config = dict(
    model='sound classifier',
    hop_length=160,
    arch='tc_resnet',
    activation='relu',
    head_dropout=0.1,
    beta1=0.95,
    eps=1e-08,
    epochs=1.0,
    weight_decay=0.2,
    adamw_weight_decay_other_params=0,
)
Rows from block 3 of a small sound classifier, named by matrix and row number. Rows with one number belong to one channel. Each number is 500 + 25 x the weight over its row's rms, rounded and kept within 0 to 999. All counts start at 0. Numbers have three digits each. After the name is the row's rms in percent of the matrix's.
After each channel's rows are labels from the 100 clips, of 14976, where the channel reaches its highest value: "strongest on" is what is common among them. Only what is clearly more common there than usual is listed. The data: single notes of musical instruments (NSynth).
# convs0: first width-7 conv (model.blocks.3.convs.0.weight, 192x192x7, each kernel summed), inputs 0-95
# convs1: second width-7 conv (model.blocks.3.convs.1.weight, 192x192x7, transposed, each kernel summed), outputs 0-95

convs0.64 107:506517464541521486469524502476515458474502513492527532476497474469483515478520510513518479514491488458535477480494567495446500507515489466515472518477507469549517485452481520492491514539480506498476543515484490458521471512505521480516449516448508526519508506507499519559523574496504505487
convs1.64 107:497476447461497478488477497515527540476497514522478532481531482512499515509528482499525478542519521479540482480526533542480513472490561503471466528510554522498501461503498525464528510485478474490503541482515479456482520503492516468516539481528491500504465553550468521498458497528534494487
strongest on: source: electronic; pitch class D; octave 2; note: D2

convs0.94 100:487498467484522561477482493556494512508479497528509511531478493526496504461482494493524513478473523540483514533534502487451510516500488499510524455505477541496478487495479513487482474497460488491502502496509475487509515519581480517483502521483512478503514507459540511493477464525491548526
convs1.94 093:458456506477482525499470526477493483510473501517480465498503504475532501501538505456496562535472481462508514511536502489527500497525515487489436471490487505517467456519539523495457517486532489460500508468466482536521512514484500508473485498521455498480493502533481484469526497465487453478
strongest on: octave 5; pitch class G; note: G5

convs0.17 106:519516486493499500497492506493530471491535545525455500468481508536459465465539460504511500544512523463516517501481490468461489483506498487463492482494457483501532518481534523506491525529467468501493510484527496483564492499491482467481496477485512477490511524508451487468512512476494456480
convs1.17 118:480545512482491480475508526503531566534536526479496494504498475503533498526508499528503494478514503492535484523474531504527465450487498498488506509506520513544529490488464488546490446492464482469527507481448460495472493499512446507458486505488486562495497498484503496490479493455498525537
strongest on: octave 5; octave 6; mallet

convs0.149 102:512454519496515456500488519497492511548501510550501460553477519512449545490486477486426532499500536478537449506509505490520503500511488489461529500510480509499456520516467535472489486480461484515557524519476494504477474489498503515504498457491504525526521484468487473532497539489500499487
convs1.149 104:521441494519506508548468532525526473499506518433492522486484493521496512485497509476510456505497485471487526464492465491473517482489465494516480484489493500522507495495514465503524519482545519515490574488493433494496481537457495517510474481500490502491515531452563488488499515493554531502
strongest on: octave 6; pitch class F#; pitch class A#

convs0.182 098:506530429519536482516513520508519523506496493494478513504459494523498528486527469452474480510498475442475489517481493568497497467536483508499484514483499474471467525491521519538481493546503484521493485507494505528489475536468493514479482515502529498509518521508505542463510529517499509516
convs1.182 096:526517556505470557460470518474500513511482503537467481502486492476499499488492521527501506486511469503475476503507497480489502486510480519445534569516511540532505511483445487483520474504515505474473467522479514485487523529460540520495445537498469536532526530521485470517513499510516525485
strongest on: octave 2; pitch class B; note: B2

convs0.171 101:500532483460488535486483513475511489545484498516541516527563491490484526544493521486517475471485506494521504520500518462485516540499571498491487515477468463525490443507492469524481503511481487558538493522496474515509459495523479489488491504447552466474510520486508514551477495503510544476
convs1.171 095:462525506492522502521491530490489477513476515533513485484496499472487503468486472535498491489483520456460502464535530462501510525458465461507490503531505503440484524510492491491452514517502547501485496507529523453493448483483492520486498482511496488504495499509500482500526482524471497447
strongest on: octave 2; pitch class G#

convs0.46 100:482538491505510488445493478475454481528487460465495476469503519533539529510505514475520464472505475565480521498491522486476471483464501463489495466509489475494506476508492508463530469486504517532495504509509519483488498479467498509486517481460507469481489515509510516495455450511527478490
convs1.46 101:557492532509539478474487502515454526466499501471525527454499497465501481509509519477492517531498538533484504478469476511482455501430538500499470510488528519501484523503489514500474518494524491502510518500501457471483496515484507537495519535511486480580558498498474520494534487516465482522
strongest on: octave 3; pitch class G#; octave 2

convs0.19 097:508491516494520484529498560534519516524534493473497500485476491496476513478506486495511514505498540436464489472493506470487488514473534504491456469540519475483474498510491498470504484490507465480481476483481480481510479527518510511479469520496531488522550445461505507494512500479474494476
convs1.19 101:507522474488469487509543507478509513520508509502497456506519464529493476500496541512481516472490514526503529480480502492459505507497469479515552500525510497473505501540500560471464458536508536506511545514486436510460473486498466496500523486501520519520475498482541552491497493470510529493
strongest on: octave 3; pitch class G; note: G3; brass

convs0.43 087:463477502472517530493458484484464496506482500441538489465497486470464536508502472457507529514517481470499476463474442507472542488482475508448469473490492516549505501501518495476473515474489510503468541522461467527487540467477519463498493487516495511529491493476531449532525502496523540475
convs1.43 097:457474492512487465544494496499491518516476497458479500488526508515460509511459508496559532498499487493467541540511524523488468551447509508514511473517490528476509438458496440494481475549501451484509475505509513505523498458545505508486512524522481509495540521529477474459479488501502561490
strongest on: pitch class A; octave 5; note: A5; pitch class G#

convs0.74 101:450516462524472499463505469522464506485521524509520482501506472456484505497459509526463486450480504482493528513513456499458519492495506466517471477522507493501524487526466490502496478497515543554456472499478477481513484522502463533504544492518511441530497523483480499544520507516478498476
convs1.74 094:474519529526493497480511511475477554481494478482514476510523468481518493505511531475484486526486533487493539480530497514546496458471518533522492501505454485505483443511483466496463484458482499512536467474497491516461467519515473537496494510498482507496499479468517499506517473487495568547
strongest on: pitch class G#; octave 3; note: G#3

convs0.125 098:545511510500525534509494480479537557527474564478530524509508464483501490529433500487477499512477517477449516524514466502460472477488477474530524475508481563502466476495496510515479501454494490484509511478510518519536510509490462476527522470495487499513483455469495511480519516499518517459
convs1.125 095:526526494451476481516469446524477510474474483517531473505458503522531518486466487536458474541496465524506541520513493533506517538514515445524528484458516450521492526498497540532456514479459481498475547510508513473480500513539538471470499515515484533513533492506516545514513507506518532486
strongest on: pitch class B; octave 2

convs0.45 105:510511535490509500511499469459525530473438494481541490489467480481518521452486500499474465530486445526486499523484496478509458478524492473537465485475483501523526497531498478542450499486474521517489502544508541464497515471498534493537515539511477509536522508502496508491454492474490497481
convs1.45 097:514509512507556510533502446508488534495498523489486482504493509492492495482486497522523494498488552508499494509528452462490443545493526474497497529505540459545485517543518506482516477517506462472461503469516527490528486498538462514571511515572519511543513489440476513464499507464490490485
strongest on: bass; octave 1; pitch class B; note: B2

convs0.137 103:536503493539481489549548504448486479495471513541495514544507525485502508505512488522471546447494520533504472456519530548487514472502450472449492472491517457486566483524583549511540542504479447455481491469505503494512483504491473509493477490526485519485518515522500513473471486503531487520
convs1.137 116:493514502448473479481442480480519472491521499517530516517526500497495518493486472518473509519512466517483474497474453510507482475531488497523455569505427485507454452493489495493517524495502513510464525511468490462540527497440516478493483509505518497465455505479487473520515538497491481523
strongest on: octave 7; pitch class F#; note: F#4

convs0.73 103:473547534516493520511509512541486512506532510530544476521522509523501486523511484448487475522508464471497478516510553551493474527499437534515491481498472455494495519481493493487502499507521505527490497509492498507505523459505438471513483492490515517463481531509475478498466541479525535480
convs1.73 098:487438508508456517555457474502496500472472451478541511443509522513464519471573505493489521496462527460471504447528486477477474514496459522488478525519507437492525529472482452462481506483524478494515478537507470521535516488461492483499493483512456517501501525520520479497474473504490473506
strongest on: pitch class F; octave 2; octave 3; note: F3

convs0.99 105:483523519478505489528503495505465482476498465525511476469532510544506498504500509522509501500511505492514533524508511481513489496530531490489474476478515482467493497520501498477502492508460465499528486436499469463540489489489508479519512528492470482510519481454486465510480481509474481467
convs1.99 098:531490532506466502508468485516499478471521507506459532521493434551499515536477497497537452503487509506560541501489509473472472492485485507506520540541510485538469504518497476520503507504540490478529490517502513539459493471508517510532512490506563489477507544466515489465486483505517542503
strongest on: octave 4; pitch class D#; note: D#4; pitch class: D

convs0.66 099:505452453490504583477437465480506503484490481460504494529540524518508506492513497495454495468450472459495468524468536449489508459474470519535486479482447487495470513510544510567480511509458484505498518519482527534491464504511526483486537486522503514526447458492500499481499497484489505478
convs1.66 102:466531557476487483539475462501475509466491497547510529452491453492491497494510493480524512487538498502517509529555481475490492502532497495557537498496494521473496481504462506494455496513474486525489433497498522502515515479574511503496501507505514497497496505484466507498515488488491461470
strongest on: octave 3; pitch class D#; note: D#3; note: D3

convs0.8 096:499489501507474520515484519496548471440514505465492544502465472529493443494514488473554515511543495499541494518508519506493534541490491499456518464512481527492523472505521503529528477550483502503466502494484492505503490505555495496502504495548501485531518499494511510519551532481509556511
convs1.8 098:470496518476475497496488496477474483461508509537501489466488524514508540498533531458510492490491520495507509464499475473500491447562531498490534488465501502502460506475477507465509499501487471466508418453505526474487503521483499504495485512460479483438504485483457474472470516469524513466
strongest on: octave 4; pitch class D#; note: D#4

convs0.4 099:468495529502486491463521533521462497545483514484499523552521500525443502511458460504492475498486512499527496475463531489450493507527490497490482474483546487464512495499468516502490505523488523512574493457522521481553524522474466478483517559472495499481524524542514501509511510535488538490
convs1.4 091:495508491466533440536507530536483504465496502523509476505510542471510496493530501462497479508471495485524509522498491478528525431526485506511489515552519504513481517493506519493470519480523500457508525507491482516503500479537471482492533457472496539482496456523486514552502510550484547459
strongest on: pitch class A; pitch class: D; octave 0; note: A0

convs0.156 089:536487494498516478473523540503513510501498490491497532526505533500529511556498520541518510540451512493489547481478514483498566513535501484489448487530483499476493467500481447502474505519484525465473498493523510535495455503540516480490512496508522486514512477492507522506525561470490477453
convs1.156 090:528461518491487472497466491514530452500492530460519502504478507512520510474493522498485492543503491502481476472535503501486474439536503547503497507493512542472508505509518499495537528538482493465520534487456494522574452479520533527522517491495484475464508497499488510482468421514490501471
strongest on: octave 1; pitch class F; note: F1

convs0.41 091:491538508510505498511540476469518494488487519485468477534502479497465493547496459472462466513480513515487508520541567472497563503538498518505541495523482498475463528474520513507497482570496496527510511513492482494553512498506485489506497505498517498455515485523468510475503502531516555507
convs1.41 099:481484513517455487467495497487505483469511479508470546500491509557474537506533478504476471499522541528487502462495487499503534479480493486487535525514517499489458484494461449543486505507469521485543490521487545492498519504491491512540486509505497543466503557471491528522499505515456502481
strongest on: pitch class F#; octave 3; note: F#3

convs0.37 104:468478534471510484497527494516475543458496541483528525479509479522474471477531531537514529475496514492526476496491520488507495522529510497456466464471481476511504496485444477488516508499481533467519527477483501499523504470478509477503489501469513509459514509498506478474450509508499528487
convs1.37 106:511496454491533477506488541488472497569474552549534493503538494547464475522479499486478503523475514485521523479519466480504533489505482511501487555546506501521533520504493523489474499463501509501463513498484507497476494470552526511520529576461466496492485482499496488478510464528494542547
strongest on: pitch class D; octave 2; note: D2

convs0.69 094:505506485506504510489519536535464501509470523490498539482460545493506498501501472535480537476507494548530511505480501519494501549496454555510464521486504527559507508512519501468519505472506573491449557461519519514531509465498469493509513490516533522540446500516550580526487518512497486521
convs1.69 098:529528497517472510461515477447526533458504472497518485537540531487501469489510515526539465505502509441490478507442507464502495512467483506491504518504493463492476490456523515472498460493524477488474518505465460504516507530550493448532501469478485492461542528493462498457489513454496522488
strongest on: pitch class D#; octave 4; note: D#4

convs0.53 096:485530505507506514480508509468496482504489541520547498491492519507514538500528492462488507512509518533447477500482486489518491493493519503517505504475460477504530462490485487561519516505539494467511539458492453575469500501455502453496471507543535512452513520511515544469520523495484471468
convs1.53 098:460511509502494550498466454484484559499505482472518499516522512486475498536514457489542460488486517497541470515548472532468492515513493498527491491480473505515476500501478476501458468493450524536490531519471521538503503505405518503466518533506488485479541518497478496496497501512515512502
strongest on: octave 2

convs0.178 098:519559501502468515532489503496452495492525550552477482526490512485478508490494522514513504501490510487508534485456490554497480522518512531502490501514507537464473533502566513456511506477531465473483498472521522470527488442479499486503469477440526497469472497475479463525467450487448450495
convs1.178 110:476464508515542481524519475489524453463515550462489506488479495489454477527499478502502488522496534480519536519515468516501475514513525493501491509493541513454504487473468485523470465461473471481517508520493483514489504517433493486495483546532482496513497475449488514517529485511463536503
strongest on: instrument family: bass; octave 1; pitch class D#; note: D#1

convs0.113 104:534542515499512477497486527481528486470480575488477543483528511501537524480508526532506502477516554474502471501495482488433497492532468477469478482479500509507536556535508506503490555515501489459510500524487447491542498517536493493487501487465476467482508502533488473433497506516505489476
convs1.113 107:522503505516501460459476490479525515490538478507495486556539496503505479518447534514463538541524453457475457517488496506516492473492518437466474548511460512533493447522479517541517454473451462509488504513483524501528521552517463541505490519504532522484471492490497459485527536530461498534
strongest on: octave 5; pitch class D#; note: D#5; pitch class: D

convs0.92 098:505517502497501509473511508499472499563473460514485488521576496493484484541511520512486483473433497511511480541492523522499461481493479513487491525500506497446565526551475506507506485499509478522512512513531514503498484497520470483499522535500511516481503526481499465511538536538498530528
convs1.92 105:490517524503497539493469448520499491490495468537541514488453543495482514493474464473489504515450523519500474491538462479517530473532499522530502513520483503503466491490542526503486481483535489524504476522519480511478474490461454501482530450467518516522517508499472472538479498524500464494
strongest on: octave 1

convs0.12 098:535501500535506487467484475501491516512493485501518481546527490463492500513536537475431506521485519527510473548479505476417531520505498450464532518472494515510517517521496503540469503497547492531532523484473488504505545500497503485508531491482457499483477478502524530464548518508442517534
convs1.12 099:493482489546503515489467528516504530505493501498503502518478505466512485506490535500456490518471492483500532489493511546457514536508503530500479496438482449458489440483488508511512507492518547484491454518573464525555488506494477483512485519503519487484494486485497445489480487499512519518
strongest on: pitch class D; pitch class B; note: B3

convs0.48 101:517498528455511497483500471535479468526471495470524495492508509531514500501493503517434475506516508503473471497487485454506526497486477544504467522520517494486563453525450477491503479482520530486517504488509464492475496510464509468487484488509502497508513473466493492517469477500514503482
convs1.48 104:522465499499477507501485543494523504483513488497530536479517516499510528494448490528464483507493526489478507467534491557533524489513483484510515494486475424500480483538500544498514480510486470524438518532485541528497486510513479491519522512434477516500518514528531537476482521522488504475
strongest on: octave 2

convs0.35 098:526518461498510463471486547520539511497481479465530533481491494482495509484519485524492502527433507501493473451489564464498489527490557501504471513488527520502495491484495476502507495502495557538501480531493483481478477576473506467496524509516496512493457484489528448485492482493489464501
convs1.35 097:502498498556531493440490517509503479510490473487498452496481501528527497451517454475504479496531488507514543477523515512448527498476506487512509477495552536471534506495479540522535492559545469514504545491507487516506527529529508482531479482504487498510506516484525502514508497489481490488
strongest on: octave 1; pitch class G; pitch class G#; note: G1

convs0.97 098:515491540527511463493527491471484525502549520503476478506484499504485500532500509486511456510507513517468501490469506515456489481537480466520507486459496519465499484508504505497510539459489513483515521523493497501526472542526529499500491488498520511542532490542468435501490503453524541472
convs1.97 094:545447469497520511513480492544489523478525515481486538480490502531486489546480481512499525512478499463504534478546495495501498477500521489453533489487498518549459556511521484513511485515486479510493492509477487524495512477494482525533532467538483482494534467485461492504477480541499466495
strongest on: octave 1; pitch class D#; note: D#1; note: E1

convs0.95 097:470492502497476521485539547452479496518554543492539499471517526500510513498538494470537498495482530468481471487489536511477477544494471487534518486506479502517485518504534565447489525539497522474445494493471503486490493509511460488515479451529500469497517500515506490491503524466491502506
convs1.95 104:505522479482513523502506478557485491476489521501479499487493482491476470501475518507479468471502485481525528491486487452495515477460435498464494534505465515524494492480490473502498450491460523501529469487476494502482502460463523537491478532487490503521501477490482506519600488500475502530
strongest on: pitch class E; octave 6; note: E6; pitch class B

convs0.80 098:466519515515489474472476530512519537549507514530496540466483474560526505496517492518481531532512475511474470495455484508443503510468487439512484482486505452540527485516485498546508533511513508486480485480481523505479491508488498566513565563442461499509463503444501503504503462484521458502
convs1.80 098:546505465531506558453512503500448516522507510513508508528499485443505468534520506523478522454515476519472532489489513459501528528495546503452485518526503468517482508483532496473470511502495522490526496462507515487421473520523511479490493485481520512509490484548478540490509501508464506491
strongest on: octave 4; pitch class D#; note: D#4

convs0.161 090:500511484478472484505489491478499536504515540495518531508502512462471507501487538520447500509521508479506532490514505478491474499505492537511454506484549512444482476493559463507491535479424532501472465541496436473503494489490523507508535476463459496507489482487528520487533500493539486494
convs1.161 093:487477466467512502547493508495485471474479497488508512519537519480496482545490482500509542503520503535508491554474502523487491532464498493454523495536472490499469498471506506551492436502474495483523521498491493516521544520543481480544487541478526513508522478473525496490473463499468522494
strongest on: octave 1; pitch class D; note: D1; bass

convs0.0 101:521482521514473495477489508491496516536450485515483473517546460489526483510505545524544501502497466500544491516477490468471552530484492469444488512490484531527493475504479507466472529479529477527477506527449546518483528471514497509531538508497526520521494500456532484464521534481488524462
convs1.0 091:518464459483491482483503539467491488508520482517504513501465544486502510479471488511547510511446451473471494548497525508493491526484516463511550503466513511486488465492468456472474539546507526504512507480523469489539513500521529517519492497492494496518463484492460531486437476518506536505
strongest on: octave 4; pitch class D#; note: D#4

convs0.148 105:492456486503508509482506472475502520522507521493545515484459510505480518440493494476476476473548466521442494492515518519508499579484547504474492467521548500504480461513442518486499480507507495512520497510471489535498506492469458501482449512506492503505492495498510554474571532502481479474
convs1.148 096:533513493535492521502510492494489539501464473521517453470490470488491505517498486480486526457524479490479437462482440476431484528463498496488551423476494495510458473468470523508501484462524509499519497509518459515471500502475505478479497513504476538486458479452527532477516482494493531495
strongest on: octave 1; pitch class F#; note: F#1; pitch class: G#

convs0.121 106:519471523474488483478534521470505526500551459493521466498494467488482502481481507541485477482475488521497509504532483432483481510464512477501505533482460473522510506444453444493474498487525495484503499514518547521521503494531553490479511510470550462441481494476516504490461496502482503492
convs1.121 092:458467519503507555507544539515518497510463454483538493526507502472512490456532527487518520477489477498538538496533527528548477477512531507508463511526504452438535525492483494523519515462466500483527505526481489539526483541513473516528488517548491493492512465495522487509487486515513520504
strongest on: pitch class E; octave 3; note: E3

convs0.60 102:489512470547477478509496517486496485494510551460479510548469502510459485476531460489529480480460529496520510506492487471456506533517508472467509520520522492484504491496462483498530480502508486474453507513462453465534505469507468497483481513489484547509439484516528465522503442451506486431
convs1.60 102:525503512458512481498481480496526480535534483472483500513484475498495493517488494482527512523507546493568511501457484482541499502515507531489518491500539490532513507476523510525479539484544479482539524504500478468484488493494510519522488477515480522531486488488485493501473482468496530516
strongest on: octave 1; pitch class F#; note: F#1

convs0.119 094:482535462478500494471515505495467510480511521519476474486490519489504502518511499540511524528492500489455486471461468485462480499483463517484459443531496484506488479481490455511486471469477503475472508463498500515504462463479489534485486454468490531497486506472451491450519463464519475463
convs1.119 102:495507520479504528520473466522580532530565496478482505526528515514509517515459514501483518469521484560509515470510491485519461543482527501511509519517502503479509498488513517503448504506491464494544521526542452524501497518516457521461466518538508464487499522480506516509495499496491515499
strongest on: octave 6; pitch class D; note: D6

convs0.124 097:488499538474502501541462467512503521478522496498528470501556496514463481475529488499456484505458509489487510520493484507521471519462496447500522529504526486451491489539478493541476498496455472509509534479506529533465486509514460519523519541501519515503481511557526535508495477499485504499
convs1.124 091:529481486500498495472542491493479523485428474485493498486508516489508496516497493461519507494524541518483506492533485497489496501524539496499463500434484494527531512480506475541423496506486486468536496553495496478489512480451474496539463478518525505478509482521506481529514501539501492504
strongest on: octave 4; pitch class D#; note: D#4; note: G4

convs0.147 108:488463489453502504492466518502518502480526488486524453528503502478460533479488515518491492462535508554484467514507480459495455539501481511452498528460523493507454462493486466519519490482457541467492514511482517512515459449454508511516493474517455523456510506461514515489517463517490482476
convs1.147 107:526476509524489575528518522497471536546518470529519474553502494495516512543500465506532502512506506531509526487481508479490480445529514460448512483480466479504520521506532523526511429511468534499515490520515553486488449537492507521508505549526504504498526514528541461508515472514518512487
strongest on: octave 7; pitch class D#; note: D#7; note: E7

convs0.191 097:464509503473466516521536529548457521532510534486519501490476550511532499482464507500460493543499495515497475486475469487468531526467496487462537497517498471517503469542514487494497544494484481454516535475490496556478514525534482489512500491489507542479504519502516515483440516513483495490
convs1.191 099:538514482506515483464506464523494531481447528502537528512528442473458490532522516507487482491535495520515542481546496484487545502485507523536469462486540460515475488513487495463502496484508499496472507478461527518533508475513469498498459509489514488471505512492512516509506496534542499481
strongest on: pitch class D#; octave 4; note: D#4; octave 5

convs0.55 105:502537541499529503468548453445482506489475495491474508550500480513511506478564455494450481498504481498485532492483440516500430506507443521459511512497489469469498502550548444493501496510468508525532501484488512512505564498480484509542493521488517504517488504494501461472506501520504499488
convs1.55 097:503469476476469490518492491518455493485496502525538470427502498517473467478481504517437515469498500537506454514493470478505490540504476516530501498505482494512507495487540465518467531484493500514492415507515509529523476513478492477532518504495525551505511515519526481449472466503514490480
strongest on: pitch class A; octave 7

convs0.145 099:534476519522489484473513497476508470513505512517521489503504538534479467496467513452490512508501487463553466505515481463510491460456435486447453470483538518505491498525492510521507496451485543474516495480443450523518465498487471543508495502504467514542525528504519518519454525495531534487
convs1.145 105:483532522539504489492460477493518479462472505494513481507520457459481518488457542501536496489457510486472503468502457484483471516501475503468519494539488471498478487475538490463502468554511485508552501517501507539494512510492477505460513477501505494513543530480486468499480519507499517486
strongest on: octave 0; pitch class A; note: A0

convs0.11 098:501466570499535548513492475532501517508509470509529464516489456490507472555503507494519506507494539512507520540520501483503538495453474494491476515471483491524459470504523526500556493530528515514479502488521467505546531505464508509544480514487506494508504510516515507490500502502496525507
convs1.11 105:512479495503505481519500487498486523461514511488482492487462557505460547470531489477496467487477534510519486510502489525511493454540518476537490472469490499493499508500468478481462490494547504471486461447522496505520488455492467498503504476522494481507498495442508486494478502476531523505
strongest on: pitch class D#; octave 4; note: D#4

convs0.107 100:468485520464513512487522526542458502478522481506464564477485498526526466542483485495520493538473528539496470533528495467544476497518503463531497499480542508503524531520532528543522473467512485491487470507460509485511511530474502573506488498519518485458497506457552474512480451464536475485
convs1.107 100:524511479506464496456543445539507493515496500470457517507472503463495525516514520518541473517470514541498540515489501454473499482476527503470496486512487519537485511513521499473515510525495504447498507481520546502458463520461525493498535512529527511472473535517486510515499546507479504481
strongest on: pitch class D#; octave 4; note: D#4

convs0.112 102:494500491492497528507522454501474467461494547524490486486521474498513490477524493529481476529474485556497516478468493482517502499491507489527519479503517512468470492456552478464517499510496488496453520500494500489539456506489502534500478473506473509495472503467493477510501478477490513468
convs1.112 096:492538501494526470555481486483505508512519501446528549530509456541524529533530507519506548518478493531519521498511503519489491508475532489460469532529486501502501517496538487521490517531489539514498504461465511447546488490511505494509544541506517477526525487480511509489488473517480516548
strongest on: octave 6

convs0.14 096:513479536497526482517491518465476533486517442443455496463499502463497496513499482502471508507541488504494515529507536531460488510520453473478498510550472499438477483488480488500534503488506540473470540496513485497498471504513497518474495500471481455474464519496498506450508498481515523480
convs1.14 099:521525489474492520506448564517520494519531510508519524534507538549509541528525547478496455494486497548491517495522482484475467507487511497458479505460581454526499524498522503467499497484493505509474525477485470502507544503504513515495493521522505494523517502518517498543500528561486505486
strongest on: pitch class B; octave 6; note: B3; pitch class G#

convs0.29 112:522494506537500488505524504467440478512517469490516494522461499455540478485518494515511502497484500486523497552512482500492525455502486501512472514471530532481447454466533521520503510511552473480528556503475529488490521527468485510496484480474483494484497493504471497493497480520520545522
convs1.29 099:510490489497475432553514520465466532479455484535512529536496516493525484489508527518529538495510470522448500493475513500478485478547501445486468493436523494510559501474507491500554504512484486510441508497533446485475523530439514466531494513493483478550521492476523488501557499494528481530
strongest on: pitch class B; octave 2; note: B2

convs0.81 096:512480509460480485483485526459489489497503524469460450505469478471509505551453468492476500513449523471467464476503527541487477500469488505469476508458506534481495505514496472504493514489489503477483494479498496467525465522513532508466506473436517504498484495511479514504526489463508499513
convs1.81 097:480526521493506516496495522487501486491504485493505460536520442508513489486485473501468535469527464501529514480501451501510508557479507518490490489473501537500533470510510517511479501485500477488497538546460460525499515493496466490521446504469511522484470434486485500474518540507495549501
strongest on: octave 5; pitch class C

convs0.169 112:497544456483515509531502531492526522468509546485486485474487535499480476495530478562543511491495497458496440453500518510441467533491493532498498547494514477498500524449473487502491446500457471473466483507515445483513480478518542498496496497463539517505464494532508511504520512492507521498
convs1.169 114:502499497509514528498498479517532502520490514472560511532532528520519499481491495523484516476552545542503469479500474525493559470495497530466538532503532518544513493474503500496474504501474472468518546512503491529478549511512477459514500531485497480433502504481519525503504506485519528532
strongest on: octave 5; octave 7

convs0.109 098:470484466480495545453501487482508506476510481548522521561536507513554507540499508482502511495492483535554480460493487535525522494475526535499497450491500521489503553503559527518480448541517533488466480528505503499485502457500481511503501457519513470479485484517493494491557471489447457482
convs1.109 099:500519435513529483529497492536524506505518537483464533478528523459430476514512480521479500508476513534485489504560498505475412496466502473508481476501508535539482537507471500482531501484491487570526486497516518486532480512470496518522479496501498432466506497546501502562510493466529515471
strongest on: octave 4; pitch class D#; note: D#4; instrument family: brass

convs0.189 094:480511516495478475517504517499547501511493526555510486522494515464449481496499505544486512481481497495484535462512490496420501492476498473472466451486507495508492500527506471503458470474486544488482490498436478482482521528494518480491527460529504498497462489437514480521504504554537523467
convs1.189 100:539523533522469484487496522527529482547490495498549502544503493513519516512511541462484506497549521534496494505477503486558503514481458508521519521466515524521512455468523502499508464482484476493521521535519517486496521503530462525527514513503495522504520495522517503495493490524528526498
strongest on: pitch class G; pitch class D; note: G4; note: D5